Weights of a small self-supervised image encoder.
Model: 7.72M parameters, 32-pixel images, arch convnext, norm layernorm, activation quick_gelu, patch size [2, 2], depths [4, 8, 4], widths [80, 160, 320].
Training: muon at rate 0.0035, batches of 256.
Data: trained on telescope images of galaxies (Galaxy Zoo DECaLS), 88335 training examples, 7.0 epochs.
Rows from block 13 of a small self-supervised image encoder, named by matrix and row number. Rows with one number belong to one neuron. Each number is 500 + 50 x the weight over its row's rms, rounded and kept within 0 to 999. All counts start at 0. Numbers have three digits each.
After each neuron's rows are labels from the 100 images, of 14848, where the neuron reaches its highest value: "top examples" is what is common among them. Only what is clearly more common there than usual is listed. The data: telescope images of galaxies (Galaxy Zoo DECaLS).
# fc1: MLP up (model.blocks.13.mlp.fc1.weight, 1280x320), inputs 160-319
# fc2: MLP down (model.blocks.13.mlp.fc2.weight, 320x1280, transposed), outputs 160-319

fc1.38:535500500500500500484500500500500500479500493500500500517500530500500500500500500500500500500500446500499500500500500496408500500500500500500500351488445500489500500500500500454677426500500500565500336500500500500500500500500500381497500496500500500492500504500497500500500500544500350500500500500500500500500500510500500201312500500500500500500500500500500585500570385500500564500500614500500564500500654500500513423500410500500500522500562664500500443500269500500555500500500500
fc2.38:500500500415500500500500500500500500502500554434500419500387500500500500500500500500392548500500500558500425500481473500473500600500500520500500500500500426433500500500500500500661503612500433411500500500500500500500500500500500500500474500500500500531500500500419519500500500500500500500500500500500564500627542451527500564500500500500453500500500581661576500500500500500500500500682493500500449500500521500500500500500500500500500500500441623500500500500695500500500500500500500
top examples: roundness: cigar-shaped; edge-on disk: yes

fc1.386:500500500500500333414500500500500500500500500500500500500500500500500500500589500500500500500500290500500500500500500500500500522500500500500500500500500500500500500500500500500500500500500500371500637500500500536500500500555500661343500432721540500563500500415500500500500422500500500500500759500500500500470500500500500500500500500500500500500500500500500500550544500500592294500500500500359500500381500500568418500500500500279500500500500500500500500500500500501500500500500615
fc2.386:500500500500500500500500500500500500500500500500500545500500500500500345500500500500500500500500500500500500500500500653500500500500435500500500500500593495500696500500530500650500500500500500500500500500500500500587500500500500500500500500500500658500500500493500646329500500500500536500500500500500500500500500500500500472500500500620500392500644500543500490500500500500500420500500500500500500500500500500438500500500500500401500500524484500500500500500377500500500443500500558
top examples: shape: featured or disk; edge-on disk: no; spiral arms: yes

fc1.469:500507389500500606500500420500500500500500500516500500415500500500493500500500500442500610500493500500500500500619500500500317522531500500500500333500372632500500500500534500500500500500500505517500500500500500500500500500500437500500316500500500500309500500500500465500500493548500586550500500500500541500430500627500500500500500441559567500500500500529483500567500350460468546426500500500500500500500514500500500301500567358500498542500500500460363510500500500500500467508500500
fc2.469:500483501500525615500480500483500500500500488500545387500388384500500556500582515578406500631443500500500500500408492505500459470500418500500439507409500586500500500541500500500500545500488500457445594500500500500500500500528500500500470383500500466500377500500500500500527500500500502500500627576499500294523426430500479500500500586500448500407500549472500500348500474473500500345437435490500488451500500392505466371458500423500500550500448500625528500500500500467500500380500500
top examples: roundness: cigar-shaped

fc1.715:500500500500500661714500500500500500500500500500500500500375511491500500500500432500442500500500500500599500500500500500500500500500500500546500500500500500500500655500500688500500500500500388500500500500549500434500663500500500659500500500635462500500500500500528500500527482500500517411500500536500500500500500500500500500500500477500616500500500500500487500500500500500500360500500500500561416500500500500500500408500447500594500605500500500533500579445500500590500500500500500
fc2.715:452555500425500500602481500500335483500500500500500500334642500455452364472504500614500500606500500500508500500500500500500500500406500584500500446500593643500462500500500500500500500500500500500500461500375500500500545500500500500500541500500469500380500579500500500500500567619742500500500555500500500447500500500500500500500500500500599500599500420500500500362500578387500500500500510500404500500500500500500500454501500500500532500500500500500462500502500454464374500500500500
top examples: roundness: cigar-shaped

fc1.193:330500500500500500464488500500500500500500500500500500500500394500531500630500500574422500500500500347502422500500500500371500424403458369522500500500500500500500500500500500402542500610479500500410500571500500500500500500500542500647500500500398500500500500513500500500545500500500500500500558500443471500500507500500500448500500500500535500500500500500631496489500472500500505500500500500500500577500500675500421500500500503500500377500522500500500419500500371500500430500526500
fc2.193:300500500500500500500500500578500500500500500469500500500500354500500500500500500571446500476500500629560500500500500500500500500500444500500497500500368500500500471500500500501500500500543500500492500485500500500500500500440559500500500500500500500500655500500500512500629422500500500340500500488500636500500500439500500552500500531500500500500500500500500500500409500500500500500593500500500500500555500476342583363500500500500500500456500500500500500500500500500500500500500500
top examples: roundness: round

fc1.703:500500500500500489383500500429500583500500519500547537500500482500500500500500500500500500594500464500500497500500500500500500500444500500500500500500500500500528551500493500410500500500500500500490500500500500500500500500452443500500472351500500609500635500500500322500646500500500526500500500500500500500702456500500500500598500500500500500500500500500500534498500590424500500500525500500573500500500500500500500500500500500500500500500581450500453500500621554651301500748500492
fc2.703:533467500500500500500573500500500500424500400500529419500564352500505500645500500500500500496500500500625500500574500500500500500500500500500500332500500500500500500422500500500521500500500500500500500386400500615500500500500473500500500500649459500500500500500388466711507500551500500266500577489500500500500502500500500441500500603500500500500500500500500500500500500500517500500500500500404500500500500495584487500500500500500500500500500500500500500500363530457500377648500500
top examples: roundness: cigar-shaped

fc1.541:500297500500500500500724500500500500500500500500500553500500500500547574500433500500500441500500500474500388529500500500571415500318500511441500526500500500419662500505497500583500715500500500500500341578500552500500500500500500500500500500438500500373500500500500500434500500500500500500500298500500566500519500500500358500539534500495486500500500500500566500500500500500500504500500500532500500500500500500500500594468500500500500519500500500500500500500500444348500500500500500
fc2.541:500547500500500500354500406500500677500500500500500488500500528500500500500500547500465449500470500499500568500500500500500515500500290500430500500500500386480500500500500351500500545415369447500500500500500587500500431500500458500500500500410500500640500500385500500500500500500500500500371500500500452500500555500559660500461500500500500500533596500500500500453500500500500359500500513500500500459500536500368678500500399500500500500500565535500500500643500500500500500500407500
top examples: edge-on disk: yes; roundness: cigar-shaped

fc1.231:500500416500500500500437500500500500515500500500500500500500500500416320500500500500500500500616500500500500482500500666500500500500500500444500500500451500500361500500500528500595500500506500500500500527500500575500500459433500500509500500500500369500348394500482569604500650500730500500505375402491433516461500583455605500320435500524423500500480500461345477500405457588500500500500500500500500526500500500500500553500546500500500500567500500500562669544561511400500591500500500
fc2.231:488571500587500500500500500500500500500500500455500500500500500500477500500506530500500422500632500500500394500500500500500500619500591500500500540500500500500537500533500717500500500500500500443500500500500662500500500500500452500500500500500500500607500500500496500500500492500500549500500513500500500500542500598500500493515500500500500691323500500500500435500455650500500400500458500500500500500500492592500500500500606500500500454500543500428564500500374500500500500500500500
top examples: edge-on disk: no; spiral arms: yes

fc1.432:606467500500576500500500500500500500500500500500500500500500500565500500500500500500500500500500500500531500500500500500557491500500500500500500500500500500500626496500608500500565500500500487500500500500500500500500480500497585571500388356500500500500500500239500500451500500348500500500500500500500506651500628595405500500500500500500500410459500500500500500611500500500500550500500500500500500640500500500500405500500472500500558500500500500537363500500500500500500500500500500
fc2.432:500500500500500500401500500500500500500500500759500500500500500500500391500500616500500500486505593349500500460500554500500500500448500500522500500500500500500500500500500500500293500500500500500390500500500500623507500500500679500500500500500500500308500500491500500497500500500500500500384500500381500500500500284500500461500513517500500500500500498512500500500519641500555530500500574500512500500500453500500500500500500602500500500500465500500500500500500500500500500443359500
top examples: roundness: round

fc1.349:500500500730554500500500500500500500349500500500500500470500500500500500500500500500500500500500500500500500500500500500500500500500367481500500500500500500500500500500521500500500500500500500500500500575500500500500500500548500500500530500500500500500500583500500709386500500488500500500500397500598500832500500500500500548500591500493500500500500500500500500500500500500500500500500500500500500500500500500500500500500440500500500500500500500526500500428500500500500500500500378
fc2.349:500500500500500500611500500500500500500500573542500500500500500500391500500275500500426604500500500500500500500500500500500500500500500500500559500500500500500500500271500500590500500500562500500500500500500500500500500550500501500500628500500500500500406500500500572500388500385500500500500500500500500355500500500289500500500500500500500500500500500500500500500500500500500500500500500589500500500500500558500500500500500761500500500500500500500500500500500500500500500500571414
top examples: roundness: round

fc1.39:500500500753500447500500500500356500577500447500731605500500500533500500500500500500500500500482500646500500500500427500500500482500500500500500496500500500500500500500500500452500583500412500500651563500285500500500500500500686500500392500538533500500607500516500500500500500393500500500500500586500500500500500500500485500500500500500589500500500319500500500500457500500500448500500500531443521500500500500475500500500500457500500500500457473500500500500500500292500500500500500
fc2.39:500500538500500500340757562570500500500500500500500594557500500500500500500500500500262500500500596500500500511500500500500500563500500594500498595440500500500500458500433500500500500500500500500500447528506500500500500500500500500500500500500500500500500500500500500495500500500500625500500500500500500500500500500500477500500500500500500500500410353500458500500500500500500330540500537500500500500500500515500500362722500500500500500392500500526500500500500500500500574500500500
top examples: shape: featured or disk; edge-on disk: yes

fc1.413:500500702500500500500500500500513500535443500500500515500450489500438500500571500500500408500500500500500491500500393487565500500503500500457500579449500500500500500468500500500524500500500502500501500382500500386365500463500500559500500500500500500500500495500647614500367500500500500532500595500500500475500500644472500500500369500500500500500503464500417411485500414568500485500500510500459500373500500471470500517500500500500500500500512408500500500500500500545567500452500500
fc2.413:522500456500497500500416500330552500624500592515500420453423553488500500500500629444500458494500452500500500444500460524500512500431500524522513500381500500500291500411546638605500500500647500500500500500500500500500500500500567434552601671500500492500500500500500500597500500500500500396500500499500500559500500563431500430500500584548500500500500500500474500596500500500500564500367500500500552500642465500500617500500500544445500575500500389500500482330500544500500500500562482
top examples: roundness: round

fc1.606:500500500500500500543411500500500468500500500608500500500704500500500500630500500500500500500500500500460500537594537500500500500391523500500500500500676500500500500633500576500522500500500500500500500580500500500500500500500500397500500500500401500500500429305500500500396500519502398500397500500326500500500500500500500598426500500500500500430500500409500402312500500500500500500500500500500500500500479581500397500500500500500500500438427500500500500500500500500500502500500504
fc2.606:506500457500253500500500500500500500500500500312500500500500500500535616500500669316500500545500500507500500500500525500500500500531500549500500500494288500500500423500491500500500500500567500500486500503500500793500500522500500500500500500500500500500500500500500500479500500500530675500500500500500550500500500500500500551534500470500500500500546500500500500361500500500500500500514500500500500500500639739500500500500500500500440500500500500609500500456500500500500336500500534
top examples: roundness: round

fc1.492:500500613515500500392500500500500460500500500500500415500497518500511500505500514500500604500500521422500500531500500498500500500500500500405500500521500500585472500500500500500592500584500500500500500500500500522500500569340570500528500500500500500500500500500500500500500562524500488522500500501500500500500500500500500510457500652500500491500500477500400500500500500500500500500500500500532500500704500435562500500500500473500658500500500606478500518500500500500500545500601500
fc2.492:420506500500500500500392500500535500500423500500588500469550500500500431298411500602500398489500500500500500531500500500502500480500597580601500500578500500510500500418500497500715500500500498392310500500500500544500500500500500592500435446511500500500425500500500568500500500476500500500500500500422500516512500500500500500500500500500500540373500500500467500500498500500500500592500500585500500500500500500500500500500500500500500350500500500500591500261500500500468500500500500
top examples: edge-on disk: no

fc1.624:500481443494517500500500500500500500500500599500423500500500500500558726553501417500500424500500500500646500500500500462387560644500500500495500500500500500500500500535500647500420585500500591526500500500500500500500500473531455528320500500702500500341500509500500500500500500500500381544500500437500500500557500500500500451500500500442500556500513500500500500500500500500500500500500500500500383398500500500500500500500500500500513500500500633561500500500619500569500475581586455
fc2.624:500500436500523500500500348500273500350500500614500500500589500500633500500500500500500311500500500500500500500545541500416327353572500500500500500458500500500500500500500500500500472500500500500524500500500500500500500500491500500500500500500351500500500673500500500500500500490568500534500500500500500500500632500500500500500500500500500500500500500500553500500500639500429631421500500500500500500500500466500500500500500500500437500643500500500500479406500500348500500500500381
top examples: edge-on disk: no

fc1.381:500500687500500500500515500500500500500500500500500605500500500644500500500500603500500500500482500500500406500500500500500500500500500500500500500500517500460500500500500500500500500500500378558500500500500500661500500500500500500500500391500500638500500500809500500500500628716500500500500368500500507500500500500500500500500500485500500500500500500500500500500500500676500500500574564500502522446407506500500500500500500500500500500500500500500500500500500500500500473500500500
fc2.381:500500500500500500500500431459500500250500447500500500451542500500500413500500500546500500500500500500500500532500500500500500500500500500500500311500500500500500500500270620760500500500500500500500500500500500500500500500500500500500500500500500500500500500500500500428500607500500500500500500500500500500500500500500500587500500577500500556500500500500500500500500500500500500500500529545500500500500500500575500453583500500488500500500500500500368500676500500500421500479500500
top examples: roundness: round

fc1.146:500427550500500500659500405500376500647500470500500429500500500500562500373590500500500500664500500561562500500500500500500500500500500444500530500500500500500500500659500500500500500500500500764442500500500500500568500500452445500500500500500288470500500373500477500520434520368500500500500500500500500500500500451500500500500500543500500500500484500500610500500500500537500500500500500500500500630500500500500500500602500368500500500672500500500500500527500500577449500500500500
fc2.146:500500500500499500500500500500500500500500500500500554500500500500500500500500620612500500500500500500500500500381500500500500500500466500382500500272500500506500500500500500500500500500500500500371500500500497500500500541454500500694500502500339500500487500500500500629500500500528500500500523500351500620500500500500500500500500500500606500500500347500500500416460732500500500500475533500288604500500438500500500500500500500500500500430500377500500500356500500500500506500500500
top examples: roundness: round

fc1.764:462664500500500500498500500500493500500500500500559500500500500500500500500500500500500515387500500500500500500500500562481500486500448500500500419500457500500238500500500500500478500610500500561500500429500497500500500500500500500500500500500500500528583562500500500500500368500500500500537500519500500395596500500500500583469500500500487500357500500500500500385500570500500500567531500500341500500500500500500500500500500500500500500457500559500500500500445500500500500601500500
fc2.764:580500500500500500430573425500500523501350500449500500372500500500621500500500500500471500500500398500500456500500500500500500500728580500448500490500500500527647313500502500500500500500480500500500500500336500500451500500500500500461500500500606278500500447471500500500533456500477500500500500500513590528485500513500496500500500500500500500506508552500399595500500500532500500416500500500500533569702500500500500500701525477665500500500557500500523500500500608473475500500569500
top examples: edge-on disk: no; spiral arms: yes