{"crop_scale_min": 0.3, "color_jitter": 0.6, "activation": "quick_gelu", "depths": [4, 8, 4], "optimizer": "muon", "grad_clip": 1.0, "magnitude_pruning": 0.7}
Rows from block 13, named by matrix and row number. Each number is 128 + 32 x the weight over its row's rms, rounded and kept within 0 to 255. All counts start at 0. Numbers have three digits each. After the name is the row's rms in percent of the matrix's.
# f: depthwise 7x7 conv (model.blocks.13.mixer.f.weight, 320x1x7x7, trained with AdamW), a 7x7 kernel
f.49 098:193216170114115157171169127129180097137191149103110156088168142150168136085098139162158164098101113130118115135135143162110125156128150184124138169
f.50 101:146100131147141173152167141139155109160140193154092146093145130128168114042070126172143138145171173171118151113136161173110096062102155109100120098
f.51 059:086129091125068123081119118150141141102076068108157140113153163101176095173107130098159145094155090136145104105135185129069098147176118113180076118
f.52 072:173133135111124122156135101148061127145109080150163072123145147168147131146086152124170093165098102128136130186156130169106194190147177121115172180
f.53 099:106108095118099099136124144166120173186101172191169125200191180157158119106152155168172094098115081118131170114115091150143122134136133129082131155
f.54 064:047077165143101182133187172098162095181081190104111150073163080134162112149105099166150140120118125128133135135144157146102145118129144152118096114
f.55 085:130068116063080198114081081126144116107175155078143139109106137097118166161142067118073149143135139143130126118133159074088114095119106121149099079
f.56 074:113137105108176192165176109124126148068173076176135170139057116110115090125116129167147121142135100104129138150157170155092118143130106111171180189
f.57 088:144125133110142138156083101172134175115172099112124089094113131064107104170115093091043131185181169127068126157103133147120102111087127085104112131
f.58 079:074089119150122112066109113090135075129137166183121177168182149135115136092135096138192150099089078152154138122140153148143165142107098084076085118
f.59 074:097157096106137113084140112070098103159135116136136161156090154117078157121174076107098086136182078144144122105107090139121186120133153136069086061
f.60 075:080116078081091062115127157140125107048139075137094132113139123114165152140137160129104173099162134117152080122129131072167129085071082135090123133
f.61 078:075109165157185110168126113149153198091186146120112109139134156089090161118116077079156093089160127088127108111148126145171177127176171107160126118
f.62 073:027119098109121113148122152103077133060103154107165154134145166104106119168170128104125144117105138154066130151120132107105090054104102107095158162
f.63 065:114081086150149157120102067157118108151170130144181126133192114098133179094102117086070099118158126194116075129090149079134127079116152161119111130
f.64 066:167127093096132159164177096131114119176153133144086155112090205097162144120141159161094106154147119104071113109162143172112163132180155101154081069
f.65 097:104155070105149108156153119120168128121157112149172148167142109066116170110168154064108072134092095106056086119150105125098107080113147108178124098
f.66 084:154131062075074075168091161099164175110170084140161141139115163106089096138083131158142113140111117149127152117110170151105163175168098146162141177
f.67 080:174102139151145148103147173100133106133146186109127094096139193129155111103110157165175147143107121168179140183198167130142178120145103166098105186
f.68 120:131116140100115138099128112139168168135101141093105134135108128166160136102069135213170119085091092175177173168144146168134175167161123165154133186
f.69 088:158164126135113030166156159134100159174154188166103173119126175129169109119099116157142155121123115168102119132150107144114140054077107076131114119
f.70 070:086185176160138167120056148151143135112163177152098156073106162106151075112144080122144156096107115111125174162167135154142122117185181106109114111
f.71 070:045126148119172110098115141125120135132125082075118133134088191106090150101121086170175159091108140134127182129121160148146107198178145180133126094
f.72 074:039098175141122109070123157113112158169173122160104166082154133099119104173139151085091158140121116117133089101148092135157117057093168125107093142
f.73 067:105134123083137184134172126090103109149068159048165166151113122110119137145100108159071121095149141118064108158086109173173105086144096090130108138
f.74 089:107138085084094126111056171152133174164170127172087125143131175099143099115121119134104163114116103145117182146163142116130143062143120092086074062
f.75 103:060138105117142117043097133144073114119063113117105143136136080090145133195166114083156093136149097100147099098132148109137116071100143075124151120
f.76 070:132104127141106106071178141149173115160155063150128125160160127141130096148106158111079165096090145111204162186139176088116168166157102110156158149
f.77 082:132179115157126137150093116126079107089098136136120112063108167098127152145176160146067147081098117151106080078090121108072093168188153143167142113
f.78 082:082083103080118122103102110074060082125083115145169160133113101093146131173172147150142139155115144160119120096125082044100132133072143112096107106
f.79 096:088107179089180149055158102116109148150122181182089131098106120118142159154150162109186122092103124136184173139106091147132153107149188110155157134
f.80 120:231178157199152141232126145118149137132150114143108098137132115152149117086112145161138133129110162117083099137164162141117136169155145129146131166
f.81 083:132148097110132055127099112119141156107101145097175113136183128146089147139096141059119154145107171119110085114107113157147143140133128073078069040
f.82 061:136108158109072147079115169099090128098146102079176135170147077172111109159140111100146116166107112118128166107144153101088080081063089124088114078
f.83 083:140086099108112115103104122125165096154167161114079165129148151088136142172100114169138112151154134107086076107089076139139040070167179110140098109
f.84 069:170146137142091171155189080086120087162082161088123073094149147175146146121152133182102141133187148153094153136106118093095116161129105072127146168
f.85 131:062075086122103118069130114095116103102103127094120154132134115140115172177175151105165129151123083119120131098122110110109097078101084086106073051
f.86 083:149152142165100097209153104157119108156135144131135104169164072133135161048107186145131135130079107131136100163155125172140147087182113106130118190
f.87 067:165126168146119060151155130144105094184095117104096116105088091100154168114178096161142129154128130148112113174079164143137186086109058110086098142
f.88 084:104122107083123143186106180175114159131081123110129103165126083116103082168123079072128123176131136120125098120118128168107081080125110135129030118
f.89 082:199194166154124112114140134153160140122163149121140155139104183131115130154127103134073088137105098087071069136135156177126127057120180092141130093
f.90 065:156153166128159104072098072125096136152070087115155094179076078153152122184081139118120073120177132160136122136155119110145064151103106124157115136
f.91 073:139115170151182120138120112174112101086058072158110092107146153143122104147120101112181095161110134107158144148145132092156150192096092081151084192
f.92 078:133107146145154158177191158137179161142166140124101110095148190182135127135109169194125122120113132088108078099162118129104160127144188187168109094
f.93 097:082116138077089055031162111144106113072087117122167126120105123133139134122115136110158181143122149162116157187139161150166117134191149148135133105
f.94 075:089190159116174143093137167164148161136078135161156077087168131124135131083161127153136119140077095173171151144193089148117128114114160167186138117
f.95 123:154194136200182145185180137142148115117176136139090106127121129155171089091116110174157121074132123109161116156127109160151130147168154161165152187
f.96 106:121086114133148195091176126128121127114129158147116129154180162187152139112080165152197125087081080149161188087120152142116119182114096163131107113
f.97 058:174119159069109138074148123111165139152096085102115133164154112143126155078081101131148069121150116186137107115106181148141127071053122113159130176
f.98 089:135124165152139167150135106110121109144138169130117141105136177159151126175172121167179071105118149093176169132112099100090133184159157194156152206
f.99 072:205131112123091146139120107149103128120105167120158174098140111166112104151093181107109143126095141141183183154171122074127120166103062113088093190
f.100 080:110171172167118168179137149081143095151144101085124081085091127134137164130161166140120085187167098111107072080181112121126153098145167092135163144
f.101 191:197139085165131114194102093149114119147075098130152131137113102169156098120144104149119126147085133169073097113143150149117110174150063150104101207
f.102 067:117153124138188144142085112096086120098075109105128131097124121204130097107175148123137089157139173088146153090069154093093154158093153172066109111
f.103 061:151202080138146100119140149089150117149106071175168184128156163153118150092126111117064142110117058142168138099144118102144187101118115079153145110
f.104 125:077089100056106106072079136089079136091084103115098067093108107114131136102109138136123192154149167158174141145150120147123185148122120113085117113
f.105 071:155158150155117156130079163145080097145117084122179178128103172115090172115150133151068100093164110113104142099128096092133081173160119122086149054
f.106 074:118118184156108127110101166150089167105129080123113064089154104170114127136131149105083178117119184129105108121138084173191136208149158138104108157
f.107 839:138153154149149144133157163165167163156146160163170172167156158155160176169176164148164162169185178160162152155162163158156156137150158153151153135
f.108 075:200127142164066185188121163131102127102128144120091168116105131111090175136140145095108103093116163094098129131150149082145118114087172117137210095
f.109 090:177185119175127133210169113107135110164113120111125126113120155120107103173165097166097131134158084120089134094112150134092186192162126151097101184
f.110 087:191177148114076079205161104142168136145121144131085132075119088117164114155131129127078125156170137112091133119149147119147134094085151080063107107
f.111 088:104070057121112158171138156170136137137091111130140115133142086082128108143145126100097122157148112129098090153107069152163072039124090106133113073
f.112 093:080106108094160125125153123129138095120218185167123133096183176176153131143140139179168089076101097150149138110133135160131099123154093132172103081
f.113 077:084075097052103146044137163098128173097143124117085148146141091097113118154147148191100110166105127107149128151131159117104170095141159084139083138
f.114 082:199149130125160149129189174116092117123082192088120101080143087218126154107107152135110095155147147127161101146083161131091136106131152122098097130
f.115 079:105106082102106133131139128110168143097128146100181154160126071083141106115128072134079185153158144105079066114080140152083168124173112063140120127
f.116 087:083121072076081086086109120113087147126045064125177139171142078082108134147150121138116100160101095118114147114071114136091140174124137129120139114
f.117 070:197136096176119167230120118089125098127077107122168169103115119097102138135148151127089161111112096096106110171116113096143107132143194124169114098
f.118 077:169159148082131130157120176145153136137106138112145094090179149121147154070113185132181167123082125152176164136084130136159202182154158161149157137
f.119 063:146134099108037093187122158154181098087163115157090093166147102151160142112087185160092098110111158150163110130156094127110104092119113086108146150
f.120 085:105143171141135206084116144108107159134177112112138127063087070111127151202172134138084091145134137121100125129141141057125149067133106152107098132
f.121 067:104135107104133179062129088119190108168129114119153119189104074147131093112108115117198115151104161117162187098105106119206146132090124121144134161
f.122 065:140184173086042097140131125089091124108120098117133124074121105159137102119150125171121130143131088097144092110136136077125199157087124162125107205
f.123 081:133092155083124176073097130150181120079187128096109098105133044146071168157163122095131144151136152086164146097133120117106105163124118105111106074
f.124 056:162107170145068151122141125142111146107178093125139145126149115108102166073132151072137179173105129171146141106168097143122105107138110157104103015
f.125 100:145203181155144169135150158165124158139166124108076131074146160154126082132100122128139114066116137108164109170174140154174146156184157148177163126
f.126 077:043100087087113086110134126148123066117108163153162145138138163146127120101149156121184125139150144107149138136097158084076091165146126088072163190
f.127 081:045122159087163149061125155156104096124131133095121114112106128083076137180143084122145133156176091148180160155091120131125154048107115130120110108
f.128 180:092081086088068077072120105096109110112109117122159132164142105067100141158168121066103121163155125108102124103104086091097154086122109083113084101
f.129 074:183113120118147198160177158113138125152132108174110089195123076148160094102147166146150191174146083166131159136118081131127126133131102082130145079
f.130 063:181125128128126149140136146096085097204120141178169113122170091166179113123150144112140103109165106171115121181121150111106051079134120073096092105
f.131 091:118098146129110074151108096178168137133158102089119106174078067077074096138100092110140150173181150107136093096126107133134118147065088113085131159
f.132 093:100066051116095142142160090089101135133185123164136181120133188128143135131111114128162113112148092118175161170093094123126107091117105068136146067
f.133 082:218138098157115136147127128153144135187126111160142116124129158194186087063118130190154119114134108150153125147116167089137121125096164168176136178
f.134 108:112161156122173112129090104098109158145115051120121092099080080142098159176168108070115151174127149147098129098136126160154130201129172177146159145
f.135 070:138139120148113079064140156177113154130150110129087148081114187161185148090171151158145094081136120120108166093088176132114104172111126107083184101
f.136 063:134156098076155085107162157107146061070122189105101162159187102131153127119133145090091115151123164104105119088131099073157115125130115132091090062
f.137 098:065103099131146108153099136139100125141130043072132138147128109119089108165145107112080112163165178140114122078111149091070075147111076129090087154
f.138 152:033120123081149094073130147136092117141126137126128114150126114075130137097158132077125148147138118134125071148133151144157088078090067067105082083
f.139 078:149156126153097104160126138128108096086222093117186185172110142118144123109085116100116108108091138149202134165121140167170164122167128164096113096
f.140 090:068107138080146121102169162135106112210157190147113095139128212121135153150105132124119116094132129133163127167118142154116124102137166085095096052
f.141 088:157165108149125108219121101147103186151058098135092072084097092141166132124171118154114125166099142164072136139090121124125140130127124112168152179
f.142 072:126156153166118159142155152148115089111215181130089151157112153172160120072084127118128092112143101123138112138113175122100102181160136124159147039
f.143 081:078148111166153145161075092067093142083123116171141155138084192090150082117158100125104112162089149139127133168131133100174168111068134081117153111
f.144 102:118140119170176164179171146103124079098188172155095143137139192162138122119147145132166135082111106102143129131134095129142105045124135083091130061
f.145 076:110113165174153192131125063187114156100070075097139105126097084110094123139136149090144139110119148089093103172109115186126100163125173128148174101
f.146 114:094069074067106125125069108129076119098081114099097131131112102090104148110110087097132186136186195120162136132152148116131151108107130088098088157
f.147 060:129126199170156181127171120141104188125145145124146140116155109052093113152085115111123106105104162109121128166073167152132118071093110123138058089
f.148 093:149154143136148135091169172170185135171171142102175128120101141088090150132153090112087094089076104093135091138156171179135102133144183172149167164
f.149 090:167111146135067131145126110124169155142080162122139079088109161101097160155084117154096131118145167144147171119068136130104187209162175164104101135
f.150 085:161160183196124118070155114195147147156176108158109138079124143140119122133056097115107130104143126101165121093155165114105135105098107088082090082
f.151 108:145165121139175080150171075119143077175044127185136113162067157134116115147159145147147088090140119095104078169129132152108126075153118149150131135
f.152 130:112119166133153167044120141158137151131155156161092127126110167137114121107122168074098160100157137107181128167083140119115154047114154126148184066
f.153 074:153175151147109129217161105162101147128177124153142095105116162158126087160144134103077098136117132080104139156116096171141060121077119088138163075
f.154 089:100100098072162095112150140110098121116166145138121114126130129096097151189150169131159142098143107143121116148112089104151109028084138128170135033
f.155 113:123147161105130146075136132134101157138146113110121113173116127029086127168171072054066108111148145102123126134124130130099115071115094115118130062
f.156 090:042097126105118085094132094093106146121112171113130171107160074131121103176153107085161102143154082141088120082087125165142107070155087116116097097
f.157 096:137141154162135119127119155124187159135191162162164089123137158107153102111150126138108079133136098120153129078116118050105162086072082136137141214
f.158 091:102125150180165177161124168085150125100141096122116117167133069142127105086120182123178101086146111130173175107182121129130077194158137178122161134
f.159 111:096127123124145121033151157144091100133111142136115091134158155102084132126148110047143136145153159137141174160112139119127142090060132074093110053
f.160 091:122136147059137082090138125135134146163083117130107120104147093084161174090129144088153117117108100139140086185178164196160110113138119085121063075
f.161 061:097077098149107126174116150157101112094181175155143111176106097149190121093171157143158131148127127068171191147077119072150132163117112150127102150
f.162 078:188131188173089121133121131187187177157157140119143091086124126173125125079088170155124170148090133148139179103127132123121175118130152087127150187
f.163 088:119183141144168097130111107123092156139138167101100155114068104124081129151125084035102106100183153106085151105135152176145138090108107143109141062
f.164 076:073076155155163138136058111151108173120123071089133092114069085126121123157131149118099144147157106103155108093151149146133141093097188085091159073
f.165 067:153110080113166184099185135106179091130175092070120143089144147186062115124115096105121165180141140112148142154098092148134142135178111087158144121